From a checkpoint of a small self-supervised image encoder.
Data: trained on photos of plants and fungi (iNaturalist), 90422 training examples, 17.6 epochs.
Rows from block 2 of a small self-supervised image encoder, named by matrix and row number. Each number is 128 + 24 x the weight over its row's rms, rounded and kept within 0 to 255. All counts start at 0.
After each channel's rows are labels from the 100 images, of 14848, where the channel reaches its highest value: "patch colour" is the nearest of a few named colours to the mean colour under the peak. Only what is clearly more common there than usual is listed. The data: photos of plants and fungi (iNaturalist). In brackets: how many of the 100.
# pw: pointwise conv (model.blocks.2.pw.weight, 128x128x1x1), inputs 19-37

pw.98 [ 71 119 124 115 146 139 133 134 140 145 110 107 140 140 162  97 140 145 138]
patch colour: black (94)

pw.64 [158 122 130 137  80 141  94 123 125 140 126  85 137 102  98 110 164 154 110]
patch colour: grey (79)

pw.110 [114 126 147 151 142 109  98 142 126 117 118 125 135 129 182 151 145 128 129]
patch colour: white (29)

pw.59 [147 103 140  76 124  98 117 122 104  89 153 118 101 163  85 105 130 148  94]
patch colour: brown (85)

pw.40 [121  93  99  95 142  95 161 119 121 135 158 134 116 144 133 113 141 122 132]
patch colour: black (66)

pw.72 [ 98 182 115 150 141 184 141 117 104 163 152 133 128 131 130 111 109 120 103]
patch colour: black (53)

pw.54 [134  91  84 166 151 107 135 115 121 188 129 129 105 115 155 130  72 127 118]
patch colour: black (64)

pw.77 [111 147 150  99 109  98  99 136 108 114 149  96 103 153 157  79 125 132 163]
patch colour: brown (61)

pw.89 [109  82 141 126 117 113 141 138 110 109 123 148 128  83 154 107  99 119 132]
patch colour: black (91)

pw.119 [123 141 142 166 125 111 152 109  90 159 162 156 127 104 185 130 135 122 141]
patch colour: grey (82)

pw.97 [ 95 110 111 130 126  77 100 145 113  98 123  91 118 110 105  85 146 136 120]
patch colour: grey (72)

pw.48 [156 212 132 149 142 166 135 140 119 100 129  96 104 141 142 137  91 163 130]
patch colour: white (30); pink (27)

pw.9 [140 120  76 109 132 123 103 159 109 107 117 142 119 116  99 102 162  91 142]
patch colour: grey (88)

pw.127 [126  51 119 124 159  78 132 131 163 110 127 156 123 154 160  98 133 112 113]
patch colour: black (44)

pw.62 [109 146 188 118 120  48 118 160  92 115 154 129 106 108 126  96 125 122 116]
patch colour: green (32)

pw.73 [128  86 137 130 132  96 104 140 125  93  97 159 127  93 145  88 134 124 121]
patch colour: green (30)

pw.111 [118  91 142 131 125  82 152 109 128 133 148  97 146 146 149  95 130 134 110]
patch colour: black (25)

pw.96 [118 116 123 101 100  77 126 143 135 141 129 129 106 139 138 103 148 129  74]
patch colour: black (55)

pw.88 [168 136 108 115  76 130 126 135 112  92 149 131  80 101 155 133 135 120 137]
patch colour: white (50); pink (46)

pw.74 [132 191 156 114 100 172  98 130 140 120 125 146  98 129 145 119 139 160 105]
patch colour: white (46)

pw.81 [131  84 113 134 100 139 144 122 149 104 127 112 127 126 143 109 152 122 158]
patch colour: brown (83)

pw.8 [139 109 100 123 128 114 102 103 122 142 140 138 147 136 168 129 148  92 125]
patch colour: black (53)

pw.75 [113  87 112 147 136 110 129 112 111 108 147 138 135  88 203 101 119 142 132]
patch colour: blue (44); cyan (31)

pw.32 [ 98 234 125 140 138 155 137 153 158 156 147 130 127 106 119 135  97 113 121]
patch colour: pink (39); white (38)

pw.39 [105  77 144 140  69 138 135 119 128 122 108 143 132 141 128 135 154 122 134]
patch colour: white (52); pink (36)

pw.43 [162 203 130 141 113 168 125 118  94  96 141 140 140  82 128  69 131 129 152]
patch colour: pink (34)

pw.38 [150 116  81 118 152  98 148 117 119 162 116 136 160 125 136 118 164 170 124]
patch colour: brown (81)

pw.68 [124 109 111  78 138  81 125 149 100 140 166 108 143 152 104  75 129 121 105]
patch colour: brown (69)

pw.56 [112 150 113  78 102 118  87 121 103 158 134 113 116 130 127  76 112 179 124]
patch colour: brown (85)

pw.63 [133 145 108 136 172 108 170 120 140 114 103 128 121 122 134 145 144 114 113]
patch colour: grey (73)

pw.50 [145 171 106 126 115  88  68 118  95 147 106 120 153 131 126  70 116 129 137]
patch colour: brown (62)

pw.65 [107  96 151 121 106  69 110 141 111 121 130  99 144 115 129 119 100 142 173]
patch colour: black (88)

pw.93 [145  80 149 109  84  70 115  76 122 130 148 163 143 146 129  58 135 151 109]
patch colour: black (36)

pw.19 [113  91 134 117 118  89 105  94 148 128 116 129 120 147 158 114  85 126 124]
patch colour: black (93)

pw.86 [111 197 118 185 158 150  98 102 131 140 144  94 160 142 149 143 123 129 104]
patch colour: white (40); pink (39)

pw.49 [110 130 106  89 131 155 134 101  84 115  90 201  86 116 141 151 113 141 162]
patch colour: green (27)

pw.91 [112 109 117 128 133 145 145 114 140  94 128 149 145 114 129 128 149 144 157]
patch colour: pink (53); white (27)

pw.26 [114 129 128 121 135 142 149 139 121 110  96 125 103 101  99 143 130 139 129]
patch colour: white (87)

pw.29 [129 135 125 125 140 128 103  98 113 144 133 128 116 118 176 141 142 135 106]
patch colour: black (97)

pw.113 [125 144 106 102 156 126 123  80 143 111 124 140 146 164 169  80 121 112 138]
patch colour: black (99)

pw.109 [115 129 147 144 140 148 113 118 139 108  96 120  89 120 177 177 130 104 139]
patch colour: white (95)

pw.21 [119 150 165 152 131 144 132 124  93 159 131 126 141 121 153 146 163 148 166]
patch colour: white (68)

pw.3 [124 147 113  66 144 104 184 103 116 122 124 149 139 176 101 127 107 152 128]
patch colour: pink (44)

pw.17 [108 133 166 157 116 137  96 115 101 152 107 132  99 122 160 159 102 153 134]
patch colour: white (89)

pw.14 [ 92 136  95 141 132 115 135 141  80 144 112 149 141  53 127  97 154 110 140]
patch colour: pink (29)

pw.70 [141 106 101 161 106 154  91 100 108  62 166  89  93  76 121 131 130 124 110]
patch colour: grey (99)

pw.36 [134 121 132 126 114 137  92 101 125 137 126 125 133 117 155 114 114 123  94]
patch colour: brown (70)

pw.83 [104 130  91 150 124 149 123 117 121  72 124 160 152 124 130  94 148 154 142]
patch colour: grey (70)

pw.117 [142 122 121 129 157 135 135 105 142  99 100 144 124 162 179 195 130 130 132]
patch colour: white (95)

pw.13 [ 92  93  97 130  80 156 158 121 124 123 113  98 133  89 108 139 137 121 129]
patch colour: pink (40)

pw.76 [105  89 129 132 111 117 156 129 134 133 120 135 125 143 130 107 110 129  92]
patch colour: black (51)

pw.105 [ 99 114  91 104 145  93 170 131 166 142  97  72 125 130 131 131 134  95 123]
patch colour: grey (91)

pw.20 [138 100  68 114 104  58 107 104 178  83 132 136 117 101 143 148 145 123  77]
patch colour: yellow (32)

pw.10 [144 126 122 120 120  64 131 124 122 104 120 131  88 129 147 132 112 106 148]
patch colour: green (34)

pw.18 [107 147  99 159 113 163 158  98  80 174 119 118 149 127 102 137  87 101 106]
patch colour: black (55)

pw.52 [139 120 101 122 102 107 140 105 125 104 111 104 106 150 113 148 157 128 151]
patch colour: brown (68)

pw.78 [107 109  91 116 149 113 166 141 102 183 125 137 160  90 108 154 143 130 134]
patch colour: black (30)

pw.0 [154 128 118 105 128 171 137 107  89  78 135 149 128 136 165  93  79 131 120]
patch colour: black (81)

pw.99 [109 131 128 110  88 136 112  98 117  81 144 144 121 132 116 142 106 135 101]
patch colour: pink (25)

pw.22 [120 136 113  77 157 179 139 115 102 151 140 169 122 163 140  90 133 122 108]
patch colour: brown (74)

pw.92 [128 115 102  83 125 141 130  92 151  99 122 119 109 163 100 122  88 140  87]
patch colour: black (66)

pw.47 [101 105 130 150 125 121 114 138 144 122 102 103 142 138 144 111 135  85 124]
patch colour: grey (73)

pw.53 [ 97 132  69 137 105 129 137 150 127 186 124  86 143  94 146 106 129 133 146]
patch colour: black (100)

pw.102 [159 123 113  88 142  96 123  99 126 138 173 135 165 139 134 141 141 150  91]
patch colour: black (97)

pw.33 [131  91 130 154 141 141 153 163 109 147  82 130 160 140 140 183 134 107  99]
patch colour: white (61); pink (34)

pw.16 [155  92 107 151 175 140 120 128 131 134 162 115 158  86 180 152 103 123 138]
patch colour: black (94)

pw.95 [ 87 116 127 148 139 139 132 141 107 190 132 136 172  87  74 123 127  96 140]
patch colour: white (46); pink (27)

pw.4 [156 132 117 121 113 146 127 107 149  71 147  98 112 150  79 116 142 137 103]
patch colour: grey (72)

pw.108 [149  88  75 133 124 121 138 114 113 113 132 156 124 116 153 131 134 116 157]
patch colour: black (97)

pw.57 [100  89 115 129 145 114 139 150 137 141 141 117 160 132 136 144  81 117 146]
patch colour: black (95)

pw.101 [134 131 104 125 124 108 103  99 159 101 106 124 128 151 120 128 113 138  87]
patch colour: brown (72)

pw.23 [124 114 150 128  78  97 158 153 158  79 111 152 160 181 149 155 113 129 135]
patch colour: white (54); pink (30)

pw.79 [ 97 111  96 110 114  62 143 147 129 124  98  94 117  80 149 122 150 127 117]
patch colour: black (61)

pw.112 [101 119 109  96 113 148 181 117  99 157 143 121 122 155 112 134 132 136 136]
patch colour: grey (71)

pw.11 [120 139 111  98 136 133 140 129 151 127 166 162  91 164 137 116 126 148 141]
patch colour: brown (83)

pw.24 [124 208 160  87 106 130  90 152 101  81 122 122 133 135 135 134 167 138 136]
patch colour: white (26)

pw.114 [147 126 122 125  91 132 111  96  99 119 113 108 117 101 161 118 142 173 104]
patch colour: white (77)

pw.123 [150 121 109 136  81 161 112 126  82 127 152 125 158 127 128 110 117 144  81]
patch colour: brown (83)

pw.94 [137 134 124 125 100 125 142 157 132 127 115  59 120 110 148  81 147 147 142]
patch colour: white (59); pink (33)

pw.116 [103 106 165 119 155 123 117 111 139 142 100  95 125  97 135  88 119 139 129]
patch colour: brown (64)

pw.58 [152 165 146 162  99 169  57 138  89 112 136 115 134  85 107 108 138 149  93]
patch colour: grey (77)

pw.67 [142 138 117 125  85 114 123 103 121  88 123 102 105 154 150 103  82 152  97]
patch colour: grey (78)

pw.122 [106 124 135  87 110 155 124 150  97 129 131 137  99 140 125 112  87 127 110]
patch colour: brown (73)

pw.126 [123 134 126 106 130 118 108 129 152 132 127 158 138 141 120  84  98 170 113]
patch colour: brown (80)

pw.34 [141 141 117  85 113 135 135 133  93 136 141 138 107 135 127  79 107 112 176]
patch colour: black (30)

pw.125 [149 153 128 103 130 134 105 128 113 101 102 143 143 130  95 126 140 146 128]
patch colour: white (64); pink (31)

pw.5 [120 116 146 134 127 141 123  77  74 132 106 162 134 136 119 189 161 122 129]
patch colour: white (63); pink (28)

pw.82 [105 118 114 119 136  97  95 136 132 112  84 101  86 133 141 137 126 130 125]
patch colour: white (65); pink (27)

pw.121 [118  94 123 151 112 100 120 141 118 103 116  62 140 106  94 103 130 138 122]
patch colour: grey (77)

pw.2 [150 190  72 123 160 186 139 126 119 118 144 234 144 128 136 160 110 128 138]
patch colour: pink (31)