Weights of a small self-supervised image encoder.
Model: 0.839M parameters, arch convmixer, norm batchnorm, activation relu, patch size 2, depths [16], widths [128].
Data: 90422 training examples, 17.6 epochs.
Rows from block 4 of a small self-supervised image encoder, named by matrix and row number. Each number is 128 + 32 x the weight over its row's rms, rounded and kept within 0 to 255. All counts start at 0. Numbers have three digits each. After the name is the row's rms in percent of the matrix's.
After each channel's rows are labels from the 100 images, of 14848, where the channel reaches its highest value: "colour at peak" is the nearest of a few named colours to the mean colour under the peak. Only what is clearly more common there than usual is listed. The data: photos of plants and fungi (iNaturalist). In brackets: how many of the 100.
# pw: pointwise conv (model.blocks.4.pw.weight, 128x128x1x1), inputs 0-63

pw.51 101:125156119150097141113117128137098073126191159090107097166110144152136129126125156191132091110120133143099153129167238162169098150202140128214148120119184094109156100101099164141137116118097134
colour at peak: pink (35); white (34)

pw.72 104:097153139155185099097124171120185104162119182089149040100103112145180112069170148117105168156108143138115112115112127132099116148098165131072092182182123115172148124122205133122174180077168109
colour at peak: brown (89)

pw.31 098:077134169122126099148136127160101143103136163102095075169097190133141069127167052144106138109183088131095133109133098102152083155159052119145091195203104123118126079154185114148109186070158142
colour at peak: white (62); pink (27)

pw.100 101:214180127096116136138113155124197117159140170172128154139082089132087153110110124106157144177164134150162122141123118116121101114075178191110088120136146069126122130153083170106160144135177165
colour at peak: black (44)

pw.79 096:101155167141127104111065147156098100090136093075143147177133125132138124153143086120128112089074077122081126127081144122118162078143154126160174163212114123075143114185130106152132215098159136
colour at peak: white (69)

pw.18 086:178122156127154106119123210191187079128148157126147101148108101151086102084131140091186108107142119114146152103168131138128122141159152096136149157139144144221103180154179124084138111173096138
colour at peak: black (99)

pw.42 098:120144058131129089170108099135095087172117130145117124124077101117136150166121105091110190157088132143113178136158115130135155084159141163149114146102177163154212135147119151148142171093052117
colour at peak: white (42); pink (41)

pw.66 111:160104100108114156132095116125157130136108158161201113209120134110099093110163107082128087124090161139154128133153165153104138138149128155096138154171139110179135101149156107153069110136181156
colour at peak: black (36)

pw.21 099:056125127091160103096144114116115171101085091125162155093149186073121095116153123126148138133179119180137130113155096122103173150109057172161164122152165145085082149056112127066129133068097116
colour at peak: grey (78)

pw.29 096:115124097143114153164085186106086165131062154150102152100137149103125120102165139148110157152143062166141104125158065105099088123116164146127131125150085084180136101165117079079085143213200143
colour at peak: brown (76)

pw.107 095:101076112073145138095135098074186111123134135125182139109150163124092120166107108069094107126077188106096117092152123092158131106149054102137136122138053161058076132119092116163154100178098144
colour at peak: brown (72)

pw.56 105:081116103124133158089134121087104167092088087102115070139110160127119100150146071080148133096116085132146190106100012140122092162073085107056142155165096130115106110135166121158101150070079125
colour at peak: pink (28)

pw.73 105:102163129123166154106112152123094168054105123109155147106105183084083121157164131116153159123147055138125171101099126143183172135166135129183149184162103141130142143156102087105140162095157129
colour at peak: white (72)

pw.9 104:036123112157137111103129116059068146162101165169124124114135142105159118123148110155138140175106070121099133095085110137153125148132135098094091146132196139113119148168096156170084169069155127
colour at peak: grey (78)

pw.60 103:120112129099089129071120180134144150121118159107135172128161156109074075104145136141066082087174113114176114061104053166107126145142150160087100164124095075184113096177154140103126067128155142
colour at peak: grey (83)

pw.64 099:098134160121092124117096199125097115126109079137124183145137179158121116094181141133109112164186066147100134135160137116155140127167131070149165167175115114107160130114080199128151176123174123
colour at peak: pink (46); white (33)

pw.98 098:082184142135124119136110126174128165068168156137115127100151127163091127172107129154094154115137085124180129111167101136104200092105144115146101096183108192109215145164138087115182125175056146
colour at peak: white (78)

pw.5 095:118131179185159096125111187127137153131172093135122122158104169118113110097193124142118133158103061214080111098155119127144126151120109104193133182184108137162122191164185105091153180107166115
colour at peak: white (44); pink (36)

pw.102 107:116111073163181087085095122147129124155175106146159172151151123101154107140129128070124171066086109060139081120111152109157161113115141126047153106100078177129094087105094152123135119106081130
colour at peak: brown (61); black (37)

pw.6 096:102155133108100136202092153119129160123152086159098143033021116161131113161078150148206140132115110109142139075143133083126067071117129151147098109132155127139169118125131091142083093114161120
colour at peak: brown (60)

pw.70 090:142132161117151138120116220158154138155154101169156119129154098128101132123130164143094132106123093151060152159129065153135150129110162101161076170137146099168112206151150108105139160099112156
colour at peak: white (66)

pw.54 100:101160076131171108152136071173117117122158098120147114083097184103141138170107129098097183118112077202154160167115120116101089117134075170194072131197148130154170178148177120096152183091132125
colour at peak: white (85)

pw.65 092:143077154143166154122126160151098157092141119131083157125134150164120126063183154155115170112153097213134096127154124139101180130196203121141085116160148027086179187164097116085142168165144096
colour at peak: white (48); pink (25)

pw.71 101:125133121129128175142136191149108138105150153096176136185159139156094161117115103159120116124127153113094118153119126103114074171158164122220102102157114103133158134135155110104165141102130122
colour at peak: pink (37); white (30)

pw.63 095:124100113087077141081136109160101094123146119150114142073121125088153130138084111113108097127155119123121097175087112110100165247117151121102098157094053102097113115080150177126103109130085149
colour at peak: brown (68)

pw.88 099:119145174091197137066160148078150125212110106169133164104125106206138113093139150125144129148123071107155057115107171151164121110126157113102095136116149150089131133098095162104112127083118079
colour at peak: brown (83)

pw.27 107:095155121104179128139129128119153133141194092077149095131144148147130112130109105130089158093134106142083093163112062099106138135122058062113152160141071117124087143136079103148119156049057114
colour at peak: white (50)

pw.68 096:134169084120165188114159120122121084153211104115149122156139114142055116152139146121106153131118109142152172163129103121155119093117090130161115135158089135127158163093123091166138084143108112
colour at peak: white (84)

pw.52 111:080138178171130180107092151160106113110128080078118126130162125149124111097108126112135125124120128162123112019148108108158118176113101133110137088129161131200140089139144116107125139151147117
colour at peak: white (53); pink (39)

pw.82 098:147134076081120162173105099094117130114102112096119069129098105125121105141114156132112186108095097134104188155109058097109180136144110097138136178166137140115157157190171064102111176115140185
colour at peak: white (62); pink (34)

pw.108 099:116110162128109139166134198139213152134117142095131109169121111125052076098174136108191109135112125107172073102139129168156151116143179107134103093094133097188141180159131169138131153168116088
colour at peak: black (100)

pw.50 100:137140145135169255109176109132092160189177152162150134104142108144107064131190159141135148100137136094133092103137112159087162124106161092153074144149140137144125159105121146134136082131133116
colour at peak: white (36); cyan (33)

pw.32 101:159116143049094163122103089064094080108101136098088092106155125095148119084102105173104134151081052143080100130123159122156150084113094104137162154158186134129108092110088143104121147151133135
colour at peak: grey (88)

pw.48 103:097137147147104107150102127148167161105047183148074145126109124126182113059130113166154130103124098136098074172108149064123127090120120115103130118082096141130158199163133162171218143067128087
colour at peak: brown (74)

pw.25 096:123135096144156165116095125144147105110159073131152078088125151127127084157097084080111184058153086147080168124112130073099125149094107120094117100203113140100096163163138144159136157112079137
colour at peak: white (64); pink (31)

pw.87 108:062123160103136105061099083088075069081116114153091086125171141078181103186089124120121124152101081140083197098120179112118119161150120110125166121137161192091143139099146139125132148110129099
colour at peak: white (43); pink (36)

pw.45 104:152119158102176114116166111136139085138211136197098119145077104165150146088107108191155115074108158171105140119150150131133109087220090120164086122139152036154110153161098163151147168149104100
colour at peak: pink (25)

pw.110 098:061124093127166143108146058117109127121170153127151106152086119097065175168067151119196161107102152126105170047149127116153129119120062119098166168163153138132086114172131112147107107168041120
colour at peak: white (59); pink (25)

pw.124 105:097132135136178143100117129117113132164146101106150066115161134132083106114101095141111144145128120191105160090117110123099122133152083101088071168181120150133101157152118122130111171119129156
colour at peak: white (82)

pw.46 103:107117142158132143121090128139114143129172088107113094046154118129162126113127068120109183173096074143070128125085077123150158127132091053210112120184134144127099174134166126063161155112152163
colour at peak: pink (50); white (39)

pw.23 104:123128104195104145119096195183203132089137118168159148120136151168065121103101174128189098126143169146091126074205144105136156171113137093139103106105152098175112146167128099161107078218108103
colour at peak: black (97)

pw.127 091:124128149103183129191143155149149103084130061122148078123153146122119124112128128107126150120137154125103153119130092117086172077143072105141082189187070155151072136141171085142157157071095129
colour at peak: white (47); pink (37)

pw.57 097:130111183135157183090120149158167094103164138093128124108127114144123057150162082134155148119115149139157158086103081113127138085124105089133124188188127098117122149064153129098121085145104089
colour at peak: white (83)

pw.89 097:099152166111119162137172172105182108126124129110118098134120120138123119117107132166188050143127164123095100115130118200139117149125147150128129089089100074159114154032121135126186051124120073
colour at peak: brown (74)

pw.85 091:129092166160150149094180134146123085086136145124133130184140113146154117170102061114111210132137116134094129098111147133163164145125149142149120131157167104118098136116168065124132164156154107
colour at peak: white (61); pink (30)

pw.74 100:141147106155105139157083168139097117169155144119131082133118094116103133122142140152086047089125155167132098177101110087129157190084151101064134131118138090135163173059121191085176199128097089
colour at peak: pink (35); white (30)

pw.34 089:126110174176195164125121216186143148134133172111140100128167121083082121091187141149126147111121114133138112157095096167174144174163200133176076158112119108197076126120124130133168131145099103
colour at peak: brown (76)

pw.1 098:146140161109109068144134137149088171188123124152182127128123122134093139179157110130109097124172109179135119127105161185103159123091152092102151050115099080099150150134098175138143106189181105
colour at peak: grey (84)

pw.104 101:127132105131147140131070075146165118139119137188145153134174159140104123157112117090132145142056189077144123098096128130165119131086096103088145111106106152089110142115115112176158095161152123
colour at peak: brown (63)

pw.105 104:158087167153111148172102167116096155079138096165172127124115152181111083131165110136109127122128058140100147112130153172111093121160163097129152138174105086151091102188148095146172113126123110
colour at peak: grey (84)

pw.15 098:117175087134200108088124108080084143122134110147161122107151184053116148128107092137085179153161129109124162122116086159117172138151097142101119144200146132144087146158094106119179170122093136
colour at peak: white (64)

pw.93 101:103180108170080119143137120124092159133092115102135146100147130119087114075101126187132130164150116099158108152163161136119120174138156115115139106142115153088149206088132157105189081116126097
colour at peak: pink (39)

pw.118 108:097088105112131103137118107053132133098131111165145121178076092184119114134088105147158099114109121112154083117110198142124113110132161136096147101145143118159148124077109139143148179093176101
colour at peak: pink (35); white (29)

pw.37 104:123138060129123112156140103119068113081129125159125099107102138096156128124120053148073156126088040148138127135080111073099130153141136148130173098177074161051085137125146126086168129142098120
colour at peak: pink (61); white (25)

pw.55 092:128097117085156103143156160142130108092144143104063161139147121156143163130123119093149207143127128125096133163111146098107093145128156185213100119144153110117139200129142092095166137162081125
colour at peak: white (67)

pw.78 113:120101118094087124148112146094104123112171147137063149064122142132203135119111128220125126120154133129094096162116185108095063137162163120163120121117150121142175186120187155114182101132109142
colour at peak: pink (32)

pw.119 094:123148102123187193126083185116165141071128172105158091125093161124095132169157101034129115101156132139125178146127083073164133172131101141145121140176128095211122112136211098122125150113105121
colour at peak: white (33); pink (25)

pw.17 109:080128129137128116078134118175138099143182130140122095152166149122105111138133097129141125172122093190063146140099168135073091130176127153130102142109146114094131073088070147130153118171114143
colour at peak: pink (30); white (28)

pw.47 089:103065151169115086124089160176090136064153082081086083133131158060126154157125094174073113127110072150146131123079093083111106136119105154080103143131073145120149095129151096102121159099162146
colour at peak: white (58); pink (35)

pw.0 095:127130114175139129118110138215107198107124172145084166153134109107106137098118144159113115071112111123124166161125087117121152172117201111166084154088143060153127091102174146130139124212113152
colour at peak: brown (62); black (27)

pw.94 092:131131140128188140147088130111070113104133070166137123157189117136095162179127129082079170095090076166110134120104157106148115114103123127140075161162140158110169154168071115147106154124164115
colour at peak: white (81)

pw.19 110:022103090072180126099112137112085140154126055157153130124154147124099110144063074125131151148143114154104150088145145123133118129157099120101144095067108120061130167100131093156117139106072112
colour at peak: pink (26)

pw.8 094:152103167172166160131178163119111108114202151124121103143144085155058089139117092169125176128118126148083120150102099161099134137132202146182106121133119143079144205106170138103185139113110163
colour at peak: white (40); pink (26)

pw.91 098:111125144122103115129104147126152105184213123156096125108123124173101171104095118206180157161155179151124123141127204108082129143207119114222140111112130065129193151098125175127165160143131114
colour at peak: white (25); pink (25)