config.yaml
translate: 0.06
patch_size: 2
projector_hidden: 512
projector_hidden_layers: 2
temperature: 0.1
eps: 1e-08
max_steps: 6200
warmup_steps: 620
Rows from block 4 of a small self-supervised image encoder, named by matrix and row number. Each number is 128 + 24 x the weight over its row's rms, rounded and kept within 0 to 255. All counts start at 0.
After each channel's rows are labels from the 100 images, of 14848, where the channel reaches its highest value: "colour at peak" is the nearest of a few named colours to the mean colour under the peak. Only what is clearly more common there than usual is listed. The data: photos of plants and fungi (iNaturalist).
# pw: pointwise conv (model.blocks.4.pw.weight, 128x128x1x1), inputs 0-63

pw.80 [ 67 141  69 116 123 110 127 108 119  85 119 130 153 117  83 145 139 160 131 103 135 134 152 133 131 112 120 101 137 140 135 115 123 103 139 106 130 115 126 147 138 135 102 147  97 122 119 150 185 125 147 112  77 129 132 138  88 113 130  79 100  76 119 136]
colour at peak: grey

pw.125 [100 114 149 162 108 133 154 145 140 128 129 161 140 102 153 123 105 147 109 122 130 103 142 111  87 127 141 156 116 134  95 109  97 160 106  96 132  88 134 169 147 140 130 136 144 150 130 103  90 128  97  72 129  96 154  91 144 131 144 142 122 167 159 128]
colour at peak: brown

pw.12 [135 154 140 111 144 155 147 128 133 117 100 143 108 125 120 113 159 146  99  92 121 130 138 111 201  96 127 114 117 115 113 127 154 112 109 185 133 164 139 100 121  97 133 125  81 126 117 163 146 131 137 130  88 137 100 151 138 143 144 107 109 129  90 157]
colour at peak: cyan

pw.4 [140 138 155 143 120 140 173 131 130 159 101  91 107 140 117 156 129  73 139 135 147 151 113 137 136 115  81 140 128 135  89 151  88 167 113 184  88 125 153 131 114 116 150 140 120 125 171 115 150 158 154 117 109 166 134 111 158 135 123 128 141 121 131 104]
colour at peak: white

pw.76 [118  91 119 139 121 104  86  93  83 134  96 115 123 110 113 118 126 106 107 106 137  86 189 139 132  97 128 115 137 128 124 102  85 132 115 173 120 141 154  98 133 123 112 149 117 152  96 147 130 107 133 164 105 144 100 125 123 152 132 131 173 128 136 107]
colour at peak: grey

pw.7 [103 155 156 103 155 113 132 141 163  98 102 102  97 139  83 133  93 130 111 140 123 123  78 142  93 121 129 157 123 152 147 121 115 153 145 126  96 110 115 154 139 180 108 136 177  81 131 158 150 130 121 148 111 145 181 110 110  94 161 130 133 130  94 127]
colour at peak: pink

pw.103 [ 95 139  94 136 142 162  77 108  73 120 105 117 117 111 111 157 158 150 119 103 152 105 145 137 154 111 129  93 137 154 111  99 161 111 140 148 108 156 132 121  91 129  99 143 112 140  94 140 130 133 101 123  63 140 142 111 122 145 155 104 130 131 119 102]
colour at peak: cyan

pw.106 [117  96 114 148 145 124 133 103  67 136 150 166 114 106 123 163 126 141 120  92  94 110 154  92 119 104 135  81 119 115 142 113 186  84 127 100 146 102  81  80 114  99 148  99  97 136  86 159 113 117 118 152  85 118  93 123 105  89 160 113 117 147 120 117]
colour at peak: brown

pw.111 [111 146 106 119 146 193 108 104 156 143 104 104 103 183 109 135 141 147 111  91 118 113 128 145 126 123 126 109 145 153 106  79 155 115 158 119 124 142  88 128  99 159 119 162 117 113 143 109 157 150 132 157 142 117 125 140 114 106 142 117 109 156 113 141]
colour at peak: white

pw.120 [113  91 106 110 145 120 137 138 139 113 122 122 156  95 128 121 179 183 130  99 104 153 112 158 140 127 157 112  91 142 141 143 122  98 147  87 140 176 126 132 118 142  95 117 143 131  93 166 171 124 113 140 153 109  94 160 107 129 112  97 132 139 148 125]
colour at peak: black

pw.58 [133  84  75 118 168 130 127 125  80 127 104  58 116 119 130 132 117  94 145 106 134 100 123 147 104 133 131 103 114 161 108 134 139 155 108 150 129 126 143 115 141 134  92 151 158 127 137 135 154 131 168 126 106 101 149 136 132 135 127 119 178 140  94 106]
colour at peak: white; pink

pw.86 [137 148 113  62 140 121 141 120  95  86 124 133 120 121 164 129 128 115  88 123  97 146 166 153  83 163 153 122 129 160 112 144 119 135 145 130 107 132 110 122 158 120 104 128 124 152 129 155 113 133  88 122 111 133 123 150 137  95 150 157  82 128 126 164]
colour at peak: brown

pw.112 [168 136 151 122 149 136 105 112 171 114 157 105 160 117 115 165 146 106 138 141 117 155  77 101 108 114 173  96 185 117 129 118 149 104 115 101 120 149 133 148 143 131 135 123 148 134 143 111 111 100 110  85 146 130 116 128 137 155 136 123 136 150 100  94]
colour at peak: black

pw.41 [111 129 108 121 116  77 141 118 124 119 104 100 117 106 112 103 125  88 129 117 167 120 119 114 115 111 128 113 141 158 153 124 130 124  80 154 129 111 138 107  97 108 111 123 115 107 137 161 112 135 141 125 114 146  97 160  85 130  92 139 138 126 129 101]
colour at peak: pink

pw.97 [121  90 197 167 112 124 141 127 149 154  96 154 117 152 135 155 161 149 114 155 148 100 114  85  99 142 108 138 129 146 148 130 117 154 123 138 101 107 113 131 150 107 149 113 109 143 140  92 143 108 130 127 109 106 162 135 169  92 111 128 149 101 159 137]
colour at peak: grey

pw.96 [126 103 125 133  93 115 110  81 135  93  92 110 139 148 138 107 146 118 145 125 161 134 138 175  87 107 127 187  99 162 138 100 112 156 128 137 132 154 138 168 116 123 138 138 137 141  95 106 113 109 165 127  93 182 136 129 149 155 131 122 123  94 160 108]
colour at peak: pink

pw.90 [110 128  75 124 120 107 109  80 116 110  87 137 135  88 132 144 127 116 116 109 156 118 104 176 127  83 128  88 125 155  97 113 123 141 124 129 121 150  80 127 124 114 138 133 162 118 134 144 148 141 158 157 141 113 152 178 150 144 116  97 178 117 133 149]
colour at peak: pink; white

pw.123 [128 101 156 178 128 112 142 153 187 129 144 153 153 136 106 137  91 125  83 123 132 158 141 178 155 129 140 151 121 144 162  95 105 112 132 162 138 129 136 139 110 159 118 120 185  89 135 132 139 130 113 133 158 163 174 139 129 104 114 158 136 110 159 100]
colour at peak: brown

pw.39 [132 117 121  90 151  71 159 177 161 110 179 132 119 149 135 129  97 117 126 154 129 174 136 105 106 121 127 143 160 126 100 113 129 142 139 120 113 155 145 172 151  99 114 130 165 103 128 113 129 137 138 139 141 159 121  87 140 111 117 157 107 151 107 102]
colour at peak: brown

pw.53 [ 97 158 182 137 159 162  91 119 152 101 154 113  97 120 113  88 159 107 122 110 134 112 128  90 101 125  99 127 127 102 151 112 115 101 107 107  73 146 134 149 154 104 117 131 176 153  99 107 105 141 155 141 129 128  72 102 145 132 131 135 115 136 178 122]
colour at peak: brown

pw.43 [114 131 110 117 129 118  87 115 138 124 150  95 126 115 131 164 162 123 177 177 124 104 119 113 105 152 116 126  91 100 116 132 136 122 157 138 146 105 133 125 149 141 167 121 154 114  55 142 130 135 128 126 124 140 116 102  82 206 142 106 139 110 122 142]
colour at peak: pink; white

pw.69 [137 141 127 100 131 137 161 135 103 106 148 102  94 118 142 125 114 134 151 120 147 149 138  92  74 127 106 111 129 115 125 152 106 133 121 107 118 118 102 127 128 123 103 102 114 172 117 125 150 111  77 119 137  96  93 125 109 119 123 114  99 106 135 100]
colour at peak: brown

pw.61 [105 148  88 104 132 167 140 108  55 112 125 129 129 138 111 126 123 106  97  97  96 107 152 139 166 111  89 119 144 123 156  95 174 121 104 141 143 105 132 126 134 130 129 103 111 129  63 147 117 105  91 124  56 114 108  84  95 155 129 143  87  99  99 120]
colour at peak: green

pw.38 [123 146  95  97 116 107 122  93 106 112 125 141 132 158  97 158 138  78 103 119 153  98  96 168 142  90 107 147 132 121 113  94 142 111 128 137 119 179 124  87 152 166 111 143 128 157 139 101 116 121 171 150 131 163 130 144  96 133 133  92 163  82 128 118]
colour at peak: pink; white